{
  "dataset": "Sentinel-2 satellite tiles (TerraMesh)",
  "encoder_norm": "layernorm",
  "encoder_inner_norm": false,
  "encoder_moe": "soft",
  "encoder_num_experts": 16,
  "encoder_moe_every": 2,
  "encoder_width": 160,
  "decoder_width": 128,
  "decoder_layers": 4,
  "optimizer": "adamw",
  "learning_rate": 0.0013,
  "beta1": 0.9,
  "warmup_steps": 530
}
Rows from expert 14 of block 7 of the encoder, named by matrix and row number. Rows with one number belong to one neuron. Each number is 500 + 50 x the weight over its row's rms, rounded and kept within 0 to 999. All counts start at 0. Numbers have three digits each. After the name is the row's rms in percent of the matrix's.
# up: expert up (encoder.blocks.7.mlp.up, 16x160x160), inputs 96-127
# down: expert down (encoder.blocks.7.mlp.down, 16x160x160, transposed), outputs 96-127
up.0 102:500500500506500526586500496500500500500500500424500500608606500678296641495500500500497480488500
up.1 099:440500500500500474500478500500500500517500458450558500415500500500361430498399500521500470500500
up.2 139:500500500500500544576328466500500484500500533500475493410597500500433500497519550500327500500500
up.3 113:558500500500417405500500500500500498500500514500500364422500500500500455500487510555500500500500
up.4 109:548500368500500500499500500473500500500500581500551500430498568500593500401500500564500400500597
up.5 092:500500500501500500500499500492500500500500500500500500500492500500500509467500611500392500500500
up.6 092:500500597500500500670499500528500500543500500500500500508500500500500500505556505500579500500500
up.7 128:609592475617387466500500534481500509448500488500496475438500500500629500542442500500500453422500
up.8 105:469519500413461368500466500414500500509540500500500500500500591500500500301500500500500501500500
up.9 093:500500432500500484500500519500500619500500500500538500500500552565500500500506500500422500500415
up.10 090:469449598500643573500500500500574500500500610500384500500500518500500274500500500500500549500500
up.11 099:382441500500500391500500500500496500500534500497500500500500438500479500499500490500500788500500
up.12 114:545500562500511500596500500403516500532697723449323500500568500500500500432500495500424500444500
up.13 100:557500688446481598500500500541500500332567500461539500443500500500500500394500500500500488611500
up.14 092:500500500500489500421500480500500500500500500500500500500500588500514500500499628576500500665500
up.15 110:500520631500500500500361500500500500500592500500500500404624500482511500492523500500549576536500
up.16 117:500463500572500500500500437500559500500500597485500500500500500438500500500500509409500500518500
up.17 080:500619500500500500526500500484500500500349500500500500500500500331500533513503450602514500626500
up.18 087:500466500500500497451500500706482370468499500500500421572500500500408557500500500500500354500500
up.19 122:500499500500500439492498591464500500575500500507581500500500500451500402503500500500500377555500
up.20 094:567733475500500500484500462458500500500500549533500590500730500500411500468516500535500516500500
up.21 110:500500480596500500500500500363500561480500500500503500500549500500500500427500500500506500500500
up.22 099:500500500500500548500500500500481500634595500501500511500441500515500545449430500500607500500500
up.23 107:500495512500500500667500500416500555494500500448508500503500500500553512589500500500500500500608
up.24 072:299378341500500500399500500500526573500500500492500500500500500500500500499500459500500500500500
up.25 099:500500500500500429567500500500588469493500500500500500500500500568423500496500500500547634500500
up.26 099:500500620440502500500500500500633448500500361500500533500500500500500500435500498347500516471475
up.27 114:474500500456501500500611440500515500500500601500489517500500563500454536467434500500622500500500
up.28 108:500361500514367566627500500516538500500500500548500445500500500500500500502500539563500431500500
up.29 089:500482500500500500500500346500500508365500500500502500500399462557500594464485500500500500500500
up.30 095:525500538438496500473500500500473500500500500500401550500500500379500449498500475520500500647500
up.31 085:491500500599500524615500453500500437416397500592500693500500500523431500500533627500500500500475
up.32 095:500500500640500499515626500500510500500500462500500500513500500321500438490523500500419500500500
up.33 087:309500458471500473500500515500500500500383500500500500500500500664500500538506500319499493500500
up.34 085:660500500507501500426500492500500500621500523500500500605500491500472360493500500409500500500500
up.35 091:394500500403471500484500440551500547550500500523500500500500505500663500500500500500500500500519
up.36 107:500500500500500481554500500500500500466500500703500500578500500500500500412500467500605500500500
up.37 116:500509500500500500500474500500345326439459500500500500500495583535500500495500604446679500453500
up.38 101:521500500500500500500432500562500500500500500500611500542599610391500500409500500474586500439249
up.39 095:500500513638485500344500500540500528500500500500500500500500497500500500500500500466500430460500
up.40 091:562500500593500500500500500314495500500500500743397466500489457497500500471500500500500500500412
up.41 072:375500500477500435500500500500500591500448500500500500532450500500506500299500500500500499500500
up.42 111:500500426593500500500500500492592539595461500500500500500500500500500500503500491500500500500458
up.43 118:500500496500574486500521470442463508500500500497500614446500500507500500552500448465497500666500
up.44 093:571500500500500500499500500538500500504500596500423530500500500500498500500500484576500500505345
up.45 085:595500500343500614541500463500500500500500500483452500500500500500448500409435500500500500606500
up.46 104:500511491483712500413500500500500471525500500500622500622500500566500436373500500452500500500500
up.47 122:500407446485500497588500500500500772500530446500533587491500500533446500465500500454500500500500
up.48 108:500612323503500427581487500500488489500500500500500486500500448500500500465500521500500556500500
up.49 085:469500470530500500500511500487484500500461500500500500669500500500334500417500500500351493500500
up.50 089:500500500500500650500500478500500525500500476405500500500500500500500500500500500500500481621500
up.51 116:500443500347448615357500500586500434500500500500285486500500495476636500500553483500519500500500
up.52 133:513500500481500500500460500459500401672493500500500606493509500500483464505500463500500500606500
up.53 094:500521487594500500500500483506365455500500500500500500500500500626500500501500248500500500500500
up.54 126:500600578500497500500556500529479419561500500505501500450500539485481500634500500500500451617500
up.55 080:726500436580500500500500500500500500500378500500500500501500500500500500500500500500500500489519
up.56 097:555500500517500500500444500500552537444500500500500500509500500500500411574500500500500500588389
up.57 080:500500500500500500595500505500452500500500466500500500340500384500447500498500500597500501608500
up.58 076:413500416500500500500445500506475500425500500500575500500606500500597498475500500500500500500500
up.59 093:420500509641500486500497415500500461468500500500516500716500500500500500491471481500500500500500
up.60 080:500500500500500500500500514537500481500500500500515500500500500500474500503500500422489500613529
up.61 099:500760500500594500500500500500500679569500500483444500500500500500500500500500500500434500500437
up.62 117:500500500585549500500500467500500471500500500500500500500651500500472532499500448407500500500500
up.63 107:500500500564500500500496500500513500580500482500500530500500500500453500350500472500500500526541
up.64 096:500500500552622500615500500656500349500500500500463544500632528539500500500519500500500366481524
up.65 134:527500467500468567500500500500456500462591547500500543500500500492500537502500500500450500481486
up.66 087:500500500549433534500500508500463500500500500500809500500500500441590500500557596500500500500328
up.67 087:505500500500500500404500501500635500430500500500500542500579500500440500500500500500500500500500
up.68 114:500500500568410422500372442575581516500534458500519586431500500500433430508460500497538500500445
up.69 091:511500500485500500559500500500500403500531500500500500500500500634500500580500522500535500500500
up.70 111:500546411500500500439632500530500500521500475500500500500500500475500500422544473500500536500500
up.71 107:500500500502500500498486500500500500500500311500500467500500500500500500495504500500500552500529
up.72 108:495500500571500500500500560500452500500500484500500500500195500500448500500500500500500471496500
up.73 108:500500500500500500568500500599500500500500520499462541500500443500405500506500563500500500500689
up.74 111:441500416305355502500500482500371600500429500500500500559531500500500500629521500500500500500500
up.75 131:372551500500412500424577500567573536594500500550524500500500500500491586500582445303500500500473
up.76 128:500500500572476500631496500574500531500616576500497500500500500500660500510500493500514500500472
up.77 083:500500500500500417500500538500568500500500555495500500500500500500500500383469500543500500500500
up.78 098:500437431500500500500500500500488513500500399500500581500500500436594500482500431500480399500500
up.79 107:529500500500586500533500500500500500632446504500492500429583517528500445501500500452500528500500
up.80 094:500544391500626500509500500500500308462500500500420443450500500500500503486517500588500544500500
up.81 092:500500513500459556500500500500500456500530454500500500556505500500403526500500500500607540542500
up.82 104:339516661500655521500369459554500500500370506500500500500462500500500500500500500500482437500500
up.83 102:500500500500486500500500500383500500500500500500500403500555500332500478498500500500500500500508
up.84 073:500500500500500500500500500578500500500500508500500500500500500500500500500500500500500500500500
up.85 086:500500500776548500500500500569500500500500461500500527439500500537500500416500500500343657500561
up.86 106:500500490500500500500607500500500500500500500500441500500500619500523369413636500383500356500500
up.87 096:380410500500500500359500458500642500514515500500500500500322500443500472502501575521500562500301
up.88 086:500500500502500500486500500500500441500500500553606500500495500500464500497569514500500316535500
up.89 102:500500500500500477500527500500500500500500500487500540388479500500500490501437500500500505500500
up.90 106:500500500500500699500500500500500449500500504480534500651500500500314500555520500500500500500500
up.91 092:500500500548500500422500500542353500500500500500476500500500500500500581495392464500500533500500
up.92 092:500500500656500427500500500500541444501500500500500412500500370588500500501468500500500460500500
up.93 080:500500545500500500500613500525459500690500319500495500500580555408500500508500500500596353474500
up.94 095:500500500500441500500500500500500500500500500525538487500500500500344605477500500500500481499500
up.95 087:500500500493500500412577500395500500500500500500500500456500500500464500497500500500474376500500
up.96 084:500500500500496500500713500500500388500500500441500500500500500500500615497543643500500500500500
up.97 095:500631500500500500446500482500556500500500557500500500500500500367303421536496460500539500500500
up.98 104:548500500500531500620500500500500500500500500500500500500405500500500577425500500500500500500500
up.99 096:490500500423500500495500500500500500500397403500500500405500495451500416500500500614500500500432
up.100 087:613370500500500602581500500500523564491500500403500500500500499500500697495478500500555500500501
up.101 113:395500500500500500500516500500500500500500422445564525440448574500500500500508449500497472614500
up.102 104:500451510500526613500617500437500528500500500435500500500500482500500500390422500500500615500500
up.103 112:500454500500500401468500500408430500562500457500499500500500500588614500497500500515379500625500
up.104 103:500473500607361500500500499534500500500500500500500500500500500475500448500500500500563413500500
up.105 096:431490616500391500500500500500500500500500388427500500511507497500500500414477500460500500500484
up.106 114:500500361500500403543573500500454500500500500500613500481551500500530495503500500567542500500438
up.107 075:541500500531788524500505500333500500334500526490500632500500500500509500488538500500350500500500
up.108 076:500500500500712595500500371500500391529532491500500500455500500500500500484500522500500514500500
up.109 094:500400757530500263577500500500500522500500514500521500516500500500500500499500500412557500500500
up.110 085:500500500500515500500500538500500500500570498787546500500500500496500533423500512500395500500500
up.111 110:606500695498507500500500502500500493500500562521500554500519500392500500500500500524500500500500
up.112 089:500500500500500500500500500500500500500525584500254500500431500500500500470546500712503471382500
up.113 138:476500443500502541500586500493500488500500520500500574500518512500500500548484491500500500512500
up.114 084:500454474501500495500500500473500500500500598447500500500500500259500500661500462500371500515500
up.115 083:500500494500500507496500500500493555511661522500500461500500602500500500442623500512605600572500
up.116 072:500500500500500500500500500422500435500478500500499728500500657500507500481462624500571500500500
up.117 101:465484500615498500500500500590586500500500500500500499500484500500500288774500500500500500500500
up.118 111:500500500500517500498488500500500500500500500640500500500499500500518660487500500500500500361554
up.119 086:500500500427500578389500395500500500500500500500500500500610733500500519391500483500500500500500
up.120 101:544500500500489500500500593500500334448500500500500500500500511500500500500500471500514500500500
up.121 093:500473500530500500500500500500500500500500401500500429500531500333616500496525547500514500579500
up.122 095:588500559500500497656500413500361500500500500380500532472517527500500500355393500530632500500500
up.123 122:500578473500500590522456626500550500549500500500500588500500500500476500496503491500500500500500
up.124 093:412500500500500500555500500581500500500500489500637379538500500500500500507554517481500500500480
up.125 103:500541500445500500500500500500500500500500500500500500271500500500417500507501500500499467500500
up.126 080:500504500500500500500500500426431569589533538500500448500428378500500626436515500500500500504500
up.127 105:525500500500435500500508495509500500475500500500500500500500656500505500561626560500399706653500
up.128 090:582500500500500512490500539500424462500532500500500500500500500500514589441500668500500609500500
up.129 100:556378500500463500500503500500510500500414500500500500454500329500500472500500418500500500500500
up.130 082:500500500500500500370500500500500569500500500500437500563500649500500500430507500500500608500500
up.131 134:500500500500500500500474500500500500500529500495500500500500500500500564500500500500500500500603
up.132 091:500430500500500500441515500500456397506500500500500357512500500500584500500610526500468500500535
up.133 087:591481500527500500500621500500608500484474500500500500500500500577659533524500614371500579500514
up.134 101:500332500453500500500534462500500533500500494500500500500500500500500363402500467500500456500500
up.135 092:482447500584500500464500500500500500500498500635575500500500546500584225481438506500541559500500
up.136 081:500434500500574500486500455500500499500565500395500500500559500500500483568500500498500500500500
up.137 096:466473500486500600562416500347500500443593500500500500500500500500500506499409408500500500500500
up.138 112:496500457431590500339500500500500448500500567500500500570651481513493500497500500476500500500500
up.139 099:434500500500500436500500500500687500500500419644505512500408696500453548532558500500500500500500
up.140 091:500500529500500500391500500500514500391500500500500526500512726500542498489500500500500500534458
up.141 094:500364510458486383500500539508500416500569500584487500500605459524546500493394500500500327500500
up.142 096:500571500527419480500500351662500500500500500486500500500437500443500392507448500481500500500433
up.143 086:500500500500567500500255630500500500535500500362500624500500500500500500470508500500552628500500
up.144 106:500403500500603500500500500500500500486401498758500500500500500500476500498500423512500500500500
up.145 097:497500500500500500543500500500500468500500500484500500450420500500500500482352500488500315500642
up.146 085:500500500500500509500500682500500500500500505500518498500433500443500500475500500500500500500500
up.147 087:563419415500597500500500500481584500500500500500500500500500500500500646450500500629500421500376
up.148 112:441500572483500500500500500495500484548500500457500448479500500500500500499500437500500500500500
up.149 116:523451500476500500500506554573500553458462500500235500500500500500500500365495500500500339500500
up.150 079:500500500500500500500500500330484500483490500500500500511500500500500470411500339500500500500597
up.151 118:523519500563500337411541500500517500500439500500500469500500500479500500526468500649500500506500
up.152 094:500500562500500500500500500500500557495500500693481400388514500431500467377541500576500500500614
up.153 115:508500438607500404463500500500500450500500500500518500500467500500369478497500487500431500500500
up.154 106:500500500500500500401500500503461373500500500500500402500500551500500472578437452403557500624500
up.155 104:500500500526500500500500500473441500518394500500500500500500500518500344501549502500500333495500
up.156 102:463526500485500500500610500433500500382294500501500500635500501274500500498500500460383500500458
up.157 082:500500500510488500500500604500500388362529500524500533574500433500739500448436500500500500578455
up.158 086:500500500508500479500500500562500490500500500538500500500391694572500500481500500500483500500500
up.159 115:504500388500633579500500500501500490380500500500468500500500500500519500500500500500500430500365
down.0 096:500500500500500500500500500526500500500499389452362500358500500443500500509489303521500500541500
down.1 094:500450500500500500520500500481500617500549500563500500500492500429500500673411448501710500473500
down.2 088:430428500500500459500513500480500438670500500500499500430356500572500500611483512540500500500500
down.3 116:500472500500549535500500500500335500500500500500500500500467500500449508583500500500541569492472
down.4 093:500386500363500499500500428500430496500500500500545546380500627412500500430500500500491500500500
down.5 091:500500500500500500500500500500500457500500500500314442500500500409500500500500500500607500542511
down.6 091:500500500500500551500544500500500500329500503500500500598500500353500500503362500549499500500501
down.7 135:452500500500500588451501500500500500477500500462657500610500514500500573500500451531500500500460
down.8 100:500500500500500748400620500500421473500464500500348500500500500500500500500358462500561575431500
down.9 094:556443500500500541500344500500500446500515412500500500500500568386500506500454468500430500342394
down.10 090:500500584500500425500500500500500500500500500500425410500500500500500500500697500500500500390374
down.11 112:557522500500511426500523496500500289500500500500447441523500448468532500506540500500500500500500
down.12 103:491500438500431554500500500500297500500500459500500560583477500500500529500497500500500500739500
down.13 085:500500500401659537305488500500507500513500500587500500500362529606500500500534500500551500500500
down.14 094:420640500554558500450500530422445500493500500500500504500500500500500500540500500500500500567500
down.15 122:500500500500500500407500500500489555500516438616500500494500500532500500699500500268500500497656
down.16 084:500500438500413500468500589500500500467500500500494500500481500500632500500500500515551500500500
down.17 083:475500500500500500504535500411500506500363500566500500500500500500500500500500500488500500500500
down.18 098:500331500500495500481500470500506512500500500511500542500500500500500500500662462500500500500460
down.19 133:500500500500567500492489242500500445515654500500550500519546500500500500500500484500500479590613
down.20 096:500500500600526515500500500500500500500451500500497500196500500527500500512500447500503584500500
down.21 113:500500500429577471500571633535500471501551546451500500641500512489444507500500476409410500500500
down.22 133:500557500500379500500500500500500500485500500500500514500500489436500500716585500355474500500500
down.23 083:500500500500500459500500500500500500500488422500500500500500500500500500500500500500500426500341
down.24 089:500500560500500500491500500500488500501500597510500500605567500492500529563500437500549500525500
down.25 091:568500500530547500500443500500428558694500500430500500500500500609531500439500596500421500568500
down.26 107:500500500483500500564490500500494500500500548500577500500500500500500359495503521500548500396500
down.27 120:645524500500554500533500500450472500500478500428500515500500500500500500548500716450539500612597
down.28 106:678500567500500324474500569500500500500506500423500516500500459500500388500459500576500500508500
down.29 093:500500500500500500692500514500557500500501500500500526500500500500500500514500478500500500500500
down.30 094:500500500503500500564392482500532411496616424513500500560562558486500593672500500500500500491500
down.31 098:500500502500371439500500500588500500500500500500500500500500500500525500500500414500500455500500
down.32 116:500482500500500500500500516675487500500500478484477500495500532500475500480500500500500500345500
down.33 094:500500500500487500652557391500500500500541500368397500500403456500500500500500500483500500500500
down.34 099:563500500500500598567458418500500500500500511500441500500500500500375500536500500500500500462677
down.35 083:489528328500500503618475500483444500665500500500500500404500500500500500501500461500500400500637
down.36 087:500500500500500500541500573433500500539530500390491549500500500510500500500500500500500500500509
down.37 092:500500582500516500500513500500514500500500500462500500500500500500549500500500500500500500500500
down.38 104:373500500500500500604542500500500500572500500500500588500475500500500500500500351547500500521409
down.39 091:500500497500500500500536500479500480500500500500500574500500500500500554500515500521475500545500
down.40 087:500554500500500500500453500500500500500531500553500500500500515456500473601500500500522480500456
down.41 104:502500500500500500369643500500500500500500500500500500482500500500410500500500588500500282500500
down.42 092:500500500273500391500500548500425395708467500556500500500500500485500638640625500500500437500405
down.43 123:500500500500500433500500255520500395500500536500592500535500500500500500604546500311500591468500
down.44 077:500500500585423500500500500500543540500508261574643479428444500412495500500456500561500500500500
down.45 087:607491500455500500458500500500656500724500548500500490500505598500500500484500455500500410489500
down.46 093:500500500500500500500411406500500374639500500500500500471500370500466500500500500500406479539477
down.47 116:500424514500500500500500500500532599500500500481500477500582552450533500500500500500567482492500
down.48 102:420500484500500500500556500500500570500500500452500511500500500500457500522500500500500320500500
down.49 097:441627500522455468555490500510500500500500342500500391500500537522500500500500500493500500519500
down.50 105:500500500500526500500500554517633500500582500638415500500520641500500508500500500500500500500500
down.51 104:471500443500500396462500595500539500428500500500500420500588568451477500669500500616500414440500
down.52 111:475500500500555491500500528500582500337500500500500270500500500423500431500500500467625500465540
down.53 109:504506500500500500500500500500500500447500500381500286500500500479500500559500500455500450500500
down.54 121:500500500410500500440500500500500540500500500500500500500504500495500471500417500500524500500500
down.55 094:500500500500487500500500500427500500350520500500500500441500500420500500500500500484500618500531
down.56 088:500500500449500500607427462500500500500514500400500500411504500500505500500546483500500434500454
down.57 089:544500500560500500319500572500500510545500500500500468500496500500500500500500500500500500500440
down.58 097:493500495639425500500500527542500473500500500500507678500500500466500465500500500500500395500537
down.59 069:500649551500500500500410500500500533500500500552500500577500500500421500500500744500500500500500
down.60 101:558504500500574500533351500442494500500500515500516500500500439500536500500500500500500605500627
down.61 103:359500483424500500500500500500500500500500561433500331500500500500500500400500500500500500500512
down.62 123:500355542496490462500500500500500500500386500500500500532500453472497570494434491500506500500477
down.63 100:500500500500500597536568568514500500500500500430500509500500453441654397500500500500500500500500
down.64 075:561500500471500519500457500500619500500500584500500500500500500480500500500462500500500500500500
down.65 122:389500459412500500500500500500508500500357411500500474598499500500540500681500423494500500500517
down.66 091:500500500500500515500651500500500500586501500500500438437500500589448500500491500500492500500500
down.67 105:500438500500500493500477500406500500577511500500500555573500500565500500515500500500500500500493
down.68 115:500539444373500500500496597491500500500374500500500500500500500500500500522500500509500500592575
down.69 098:411500459415500500500625500500500500383500360543500490460500500330500500500520500500350397557500
down.70 082:493500500500596500500603438500500500500500482500500500500500574592500500500387500480500530500500
down.71 100:500500500581502500500500500500500504500500500620500500463500570578494500808493500500500500500500
down.72 090:529500313500500540500500500500500500500500470500500417500500578470500425500500500500500500547513
down.73 100:500500500568500485500691500508500613500500478500570500500500565456500500504500500500500522500500
down.74 115:542495500500578500500652500500500441500500500500500500409386500500486500500500443500500500500500
down.75 104:515471472500714590500500509475500500500500495443472500500500615355493500452500427500500506500500
down.76 106:500500500500630561451500500500500545425500500500714491545500500468500500500500433500470647564500
down.77 105:500355657500500500500500525500554500500500500480550579559500560500454493406500565500500500500471
down.78 106:604500500565500399363500483546500516500500500420500500500496500500381500625500500500500391500539
down.79 088:500500403500500500451500500500500500500500500500500585500452500500546500500500500500500500500500
down.80 101:500500590500500495500634504500500520485500500500500420500543460500652500500500500500500500500435
down.81 092:500500500500500461500500500500500500500537500500500500576500500481500399479500500505460500607500
down.82 088:417500603494483532488485655500500369500500344556500500500533529500500500469472500461500500500500
down.83 092:463500571500573556500500500574449500500500520500402563500744569450500500510562313500500421500500
down.84 088:500500447500500500500506500500500612501510461500500495500500277355500500394500500369481500500500
down.85 091:480500500500500500500461608500500500499500589500500576574630533500518461500500500546500500500500
down.86 100:500500500500500500500499500500500500598584500500468541500532574500500500500500500608500455380500
down.87 104:500500500500541500500500500500407500481500464500500499526500512500500545500496619500417500500711
down.88 095:500500632366475451500500500500500500500500438500500500500504500500500506500578500500500500500481
down.89 115:500530401500500500534500500581500459500500446500500500500544562500500595612500541500500512500500
down.90 087:500500500500500455500500500500500500500500500610436413500614500301440500574480500500500500500500
down.91 084:508500489500500666410500448500500500500500500500500500524500551404500500500500500530500500500500
down.92 095:375500500620500571525500647500500500500500500493533487602672500500491545500627500647500500500500
down.93 093:500500500500481500500545500343581500500500501500500500500500448472500500370500500500500500500500
down.94 103:493500482500463500500500500500396500452500500500481500500550500545509500500500500546500603500500
down.95 108:500539500500579500500500500500500500500515500500504500579465500500500527500500561500500496500500
down.96 101:500464664494466500653480500490500500500363500500500433500500500500500500500500500552500624500500
down.97 072:574500500362558500500500500500500513629500500500500500500504500500510500500500448500561500703500
down.98 105:500500500464500500500500551629500500524500513390500500500459559500532500511500531500500482533500
down.99 091:500430431500579500500500500615500500417500500498500500500500505500500385500500500500483500500500
down.100 105:500638541500500428500500500545500500500514500500500500462500500476483492529500500500496500500470
down.101 129:500500500500500500500500543500500500580477500454493346495500500380528500688500500500450500473500
down.102 095:500500500500500500500500500521495631500611500506486500500500236487500500500500477500500500500497
down.103 112:500479500500584500500500500500500275500500470490426463500500518500500500756474500475500500443500
down.104 109:500500500592500500497500500500500500500500466500505586487585500419448500500587500452436667500500
down.105 074:500500500500647500500500399500500500498500500500500533500744500522424500500530500496500500516437
down.106 126:500500520500500659500426500500530500500500500500500500500427484332427500500500513500525500500525
down.107 091:500500500412441500500500489500500500500500500549500338500519500472500431608500500500657492534500
down.108 080:500500500500500500500449628500500520500500500587423500500500500615500500519570451500546500484422
down.109 093:500500360500500681500471500500500500500500500518500500500500500500500438583500500500500500500452
down.110 093:500500500538500500447630500500500500500500500226500483500445500512641500500500504332406723500568
down.111 109:500510546500500500552500389500504500500500561546500511500500500525500471565500500659515464471500
down.112 108:500537500435471500500567500500560500500500500500500486505565500500485500519500500500531500500500
down.113 130:532478500500500420500500500500555486500500435479500467536385500500662500686500500549518519472500
down.114 097:500500500500500500584500500500624391500500472500500500500500500597500500500468481500500483528500
down.115 097:351500500500500500500500500500500500500500500500500485503427416500500500538500500500500500418500
down.116 090:500500500500457485500500500500500500570575500499500500500500500500500500500500500500500500500500
down.117 111:434500500296500570500594500500480393383500500500500500500449500456500543499452500500536456485500
down.118 094:500724500541394438500586545500500623500411500500500624500376529549500500409500495500515475423500
down.119 090:500500500500500500500500277500500500500500500536614342500500500500470500500499500641500500498562
down.120 088:500500386500527500524506473518582500500500500500500454500500518500500500572500500500500398500500
down.121 093:500500456500580500296425505500475500464527414500500500500500500645500500466500500553514500508500
down.122 116:556500500508427500500520524500496500540500500535352474500553482517500500655500415500470635500403
down.123 078:500500500500500500500500500500500500500500500500632500500500500407500586500500500500509524500390
down.124 100:500500500582500373500443500500375500500500516500500500500500500395500500514500586500500500500500
down.125 126:516500514500500408500500500500555500501500543330575500547500500404500500524500500500449500410500
down.126 083:576435459500523500500500387500650500500526525500500500500523451500480684500450487500500500500500
down.127 104:500500500500584500500500500547500500384500372500469500500500500460434634538500500565500500522500
down.128 092:388500500500500500500512500500500500728548489500500500500500500395500500500500529481712413468453
down.129 110:500636500616500500500500500500399455529500500500330500500500500500470504500487500500484489500500
down.130 103:504500346397517500500500500500500500500500500500509500500500500500500400500500492473560462500500
down.131 118:500500500500500440491500500500500500500447500500436500500500500500471500663500500493500500500500
down.132 097:500500500626505500498500500477500500500500500485500549500500500500500500500500528369500500500500
down.133 081:500500494500500500500500500567500491500500500500500531500497373422500500500500541500591500500352
down.134 088:500500500500649500425500380500500513500500622500500418645500500606436500500545500500500508500500
down.135 124:500500500492487500500500500500500581530500500460503500500435500500500500500500500500500489559500
down.136 108:500500508500500500500500515409500500626500494665500500400500490500470529641364500500500462500500
down.137 096:500500500577500500500509500500578500541500527500500500502500451500500500500500500500500461500417
down.138 091:500500500414500500507500500683500500500500500500368500500500500500500500500500391645500500500500
down.139 085:500500500500488689374500483500551530562500469500318500500500500500500502500467500500500500500500
down.140 087:306500611518472500500500500500500500673500500479500500391500500500500443500500511340500500500500
down.141 108:500500500500510502434500475500500487500500500500500500500500618500500496601500500500500500409533
down.142 083:500500500500500549500411500502500531504531397622476523511422306500500656500500413500476501500500
down.143 087:383567500500320500500500552514594500500351500500500500500500500503500500751500500500527500556525
down.144 103:500548500584406498500535473408500500472500500485500537543568495500500500500500500500500604500683
down.145 106:500500489500550511500500503522500651619500500578500500500500571500500500504613330500500500500395
down.146 104:500500500500434500500421500506500500500525500450500500500500500418485500500500500269430500500500
down.147 101:500370500500500513417500500500548500500500500598500500546443457500500500500500775500500550500507
down.148 114:511445500354500500500500500535500500500500500526500500545500645409500500577500500500500679500500
down.149 126:500500463605500498500500442500500500465387500467503500500500500500500500592358500500585572522500
down.150 087:500500522500500455500500500500474540492553500500500500500500500423500469500542500552576500500577
down.151 078:448500512500500603566485538500500519500500500500500527568500544485500500381500412477500500500500
down.152 105:500500556500500558500500500500500581319494356500500516500500417554615500500500500500500590500500
down.153 103:389500500500537500494500466500500500500500500335577500500701500500500500500500443500500500463500
down.154 084:446525497335500500517662500500500500399500500513466554500500376463475500500500579411500500536500
down.155 097:355500500500500500500500500500509500527609500500500500500500500500500500453546500500524500500382
down.156 094:611478446500530500512500626690500424585432672500441500500500586500500412477500524500500471500500
down.157 091:435500500500500500500500500500500500465500500479500500500500634500500500500500449533461500500500
down.158 094:500500324514516500405368500245500624482500438451647500500500500500500590500500500525500455500688
down.159 105:500488500500500500500500500500494267500500500513368500500500500372500500500500396415500420500500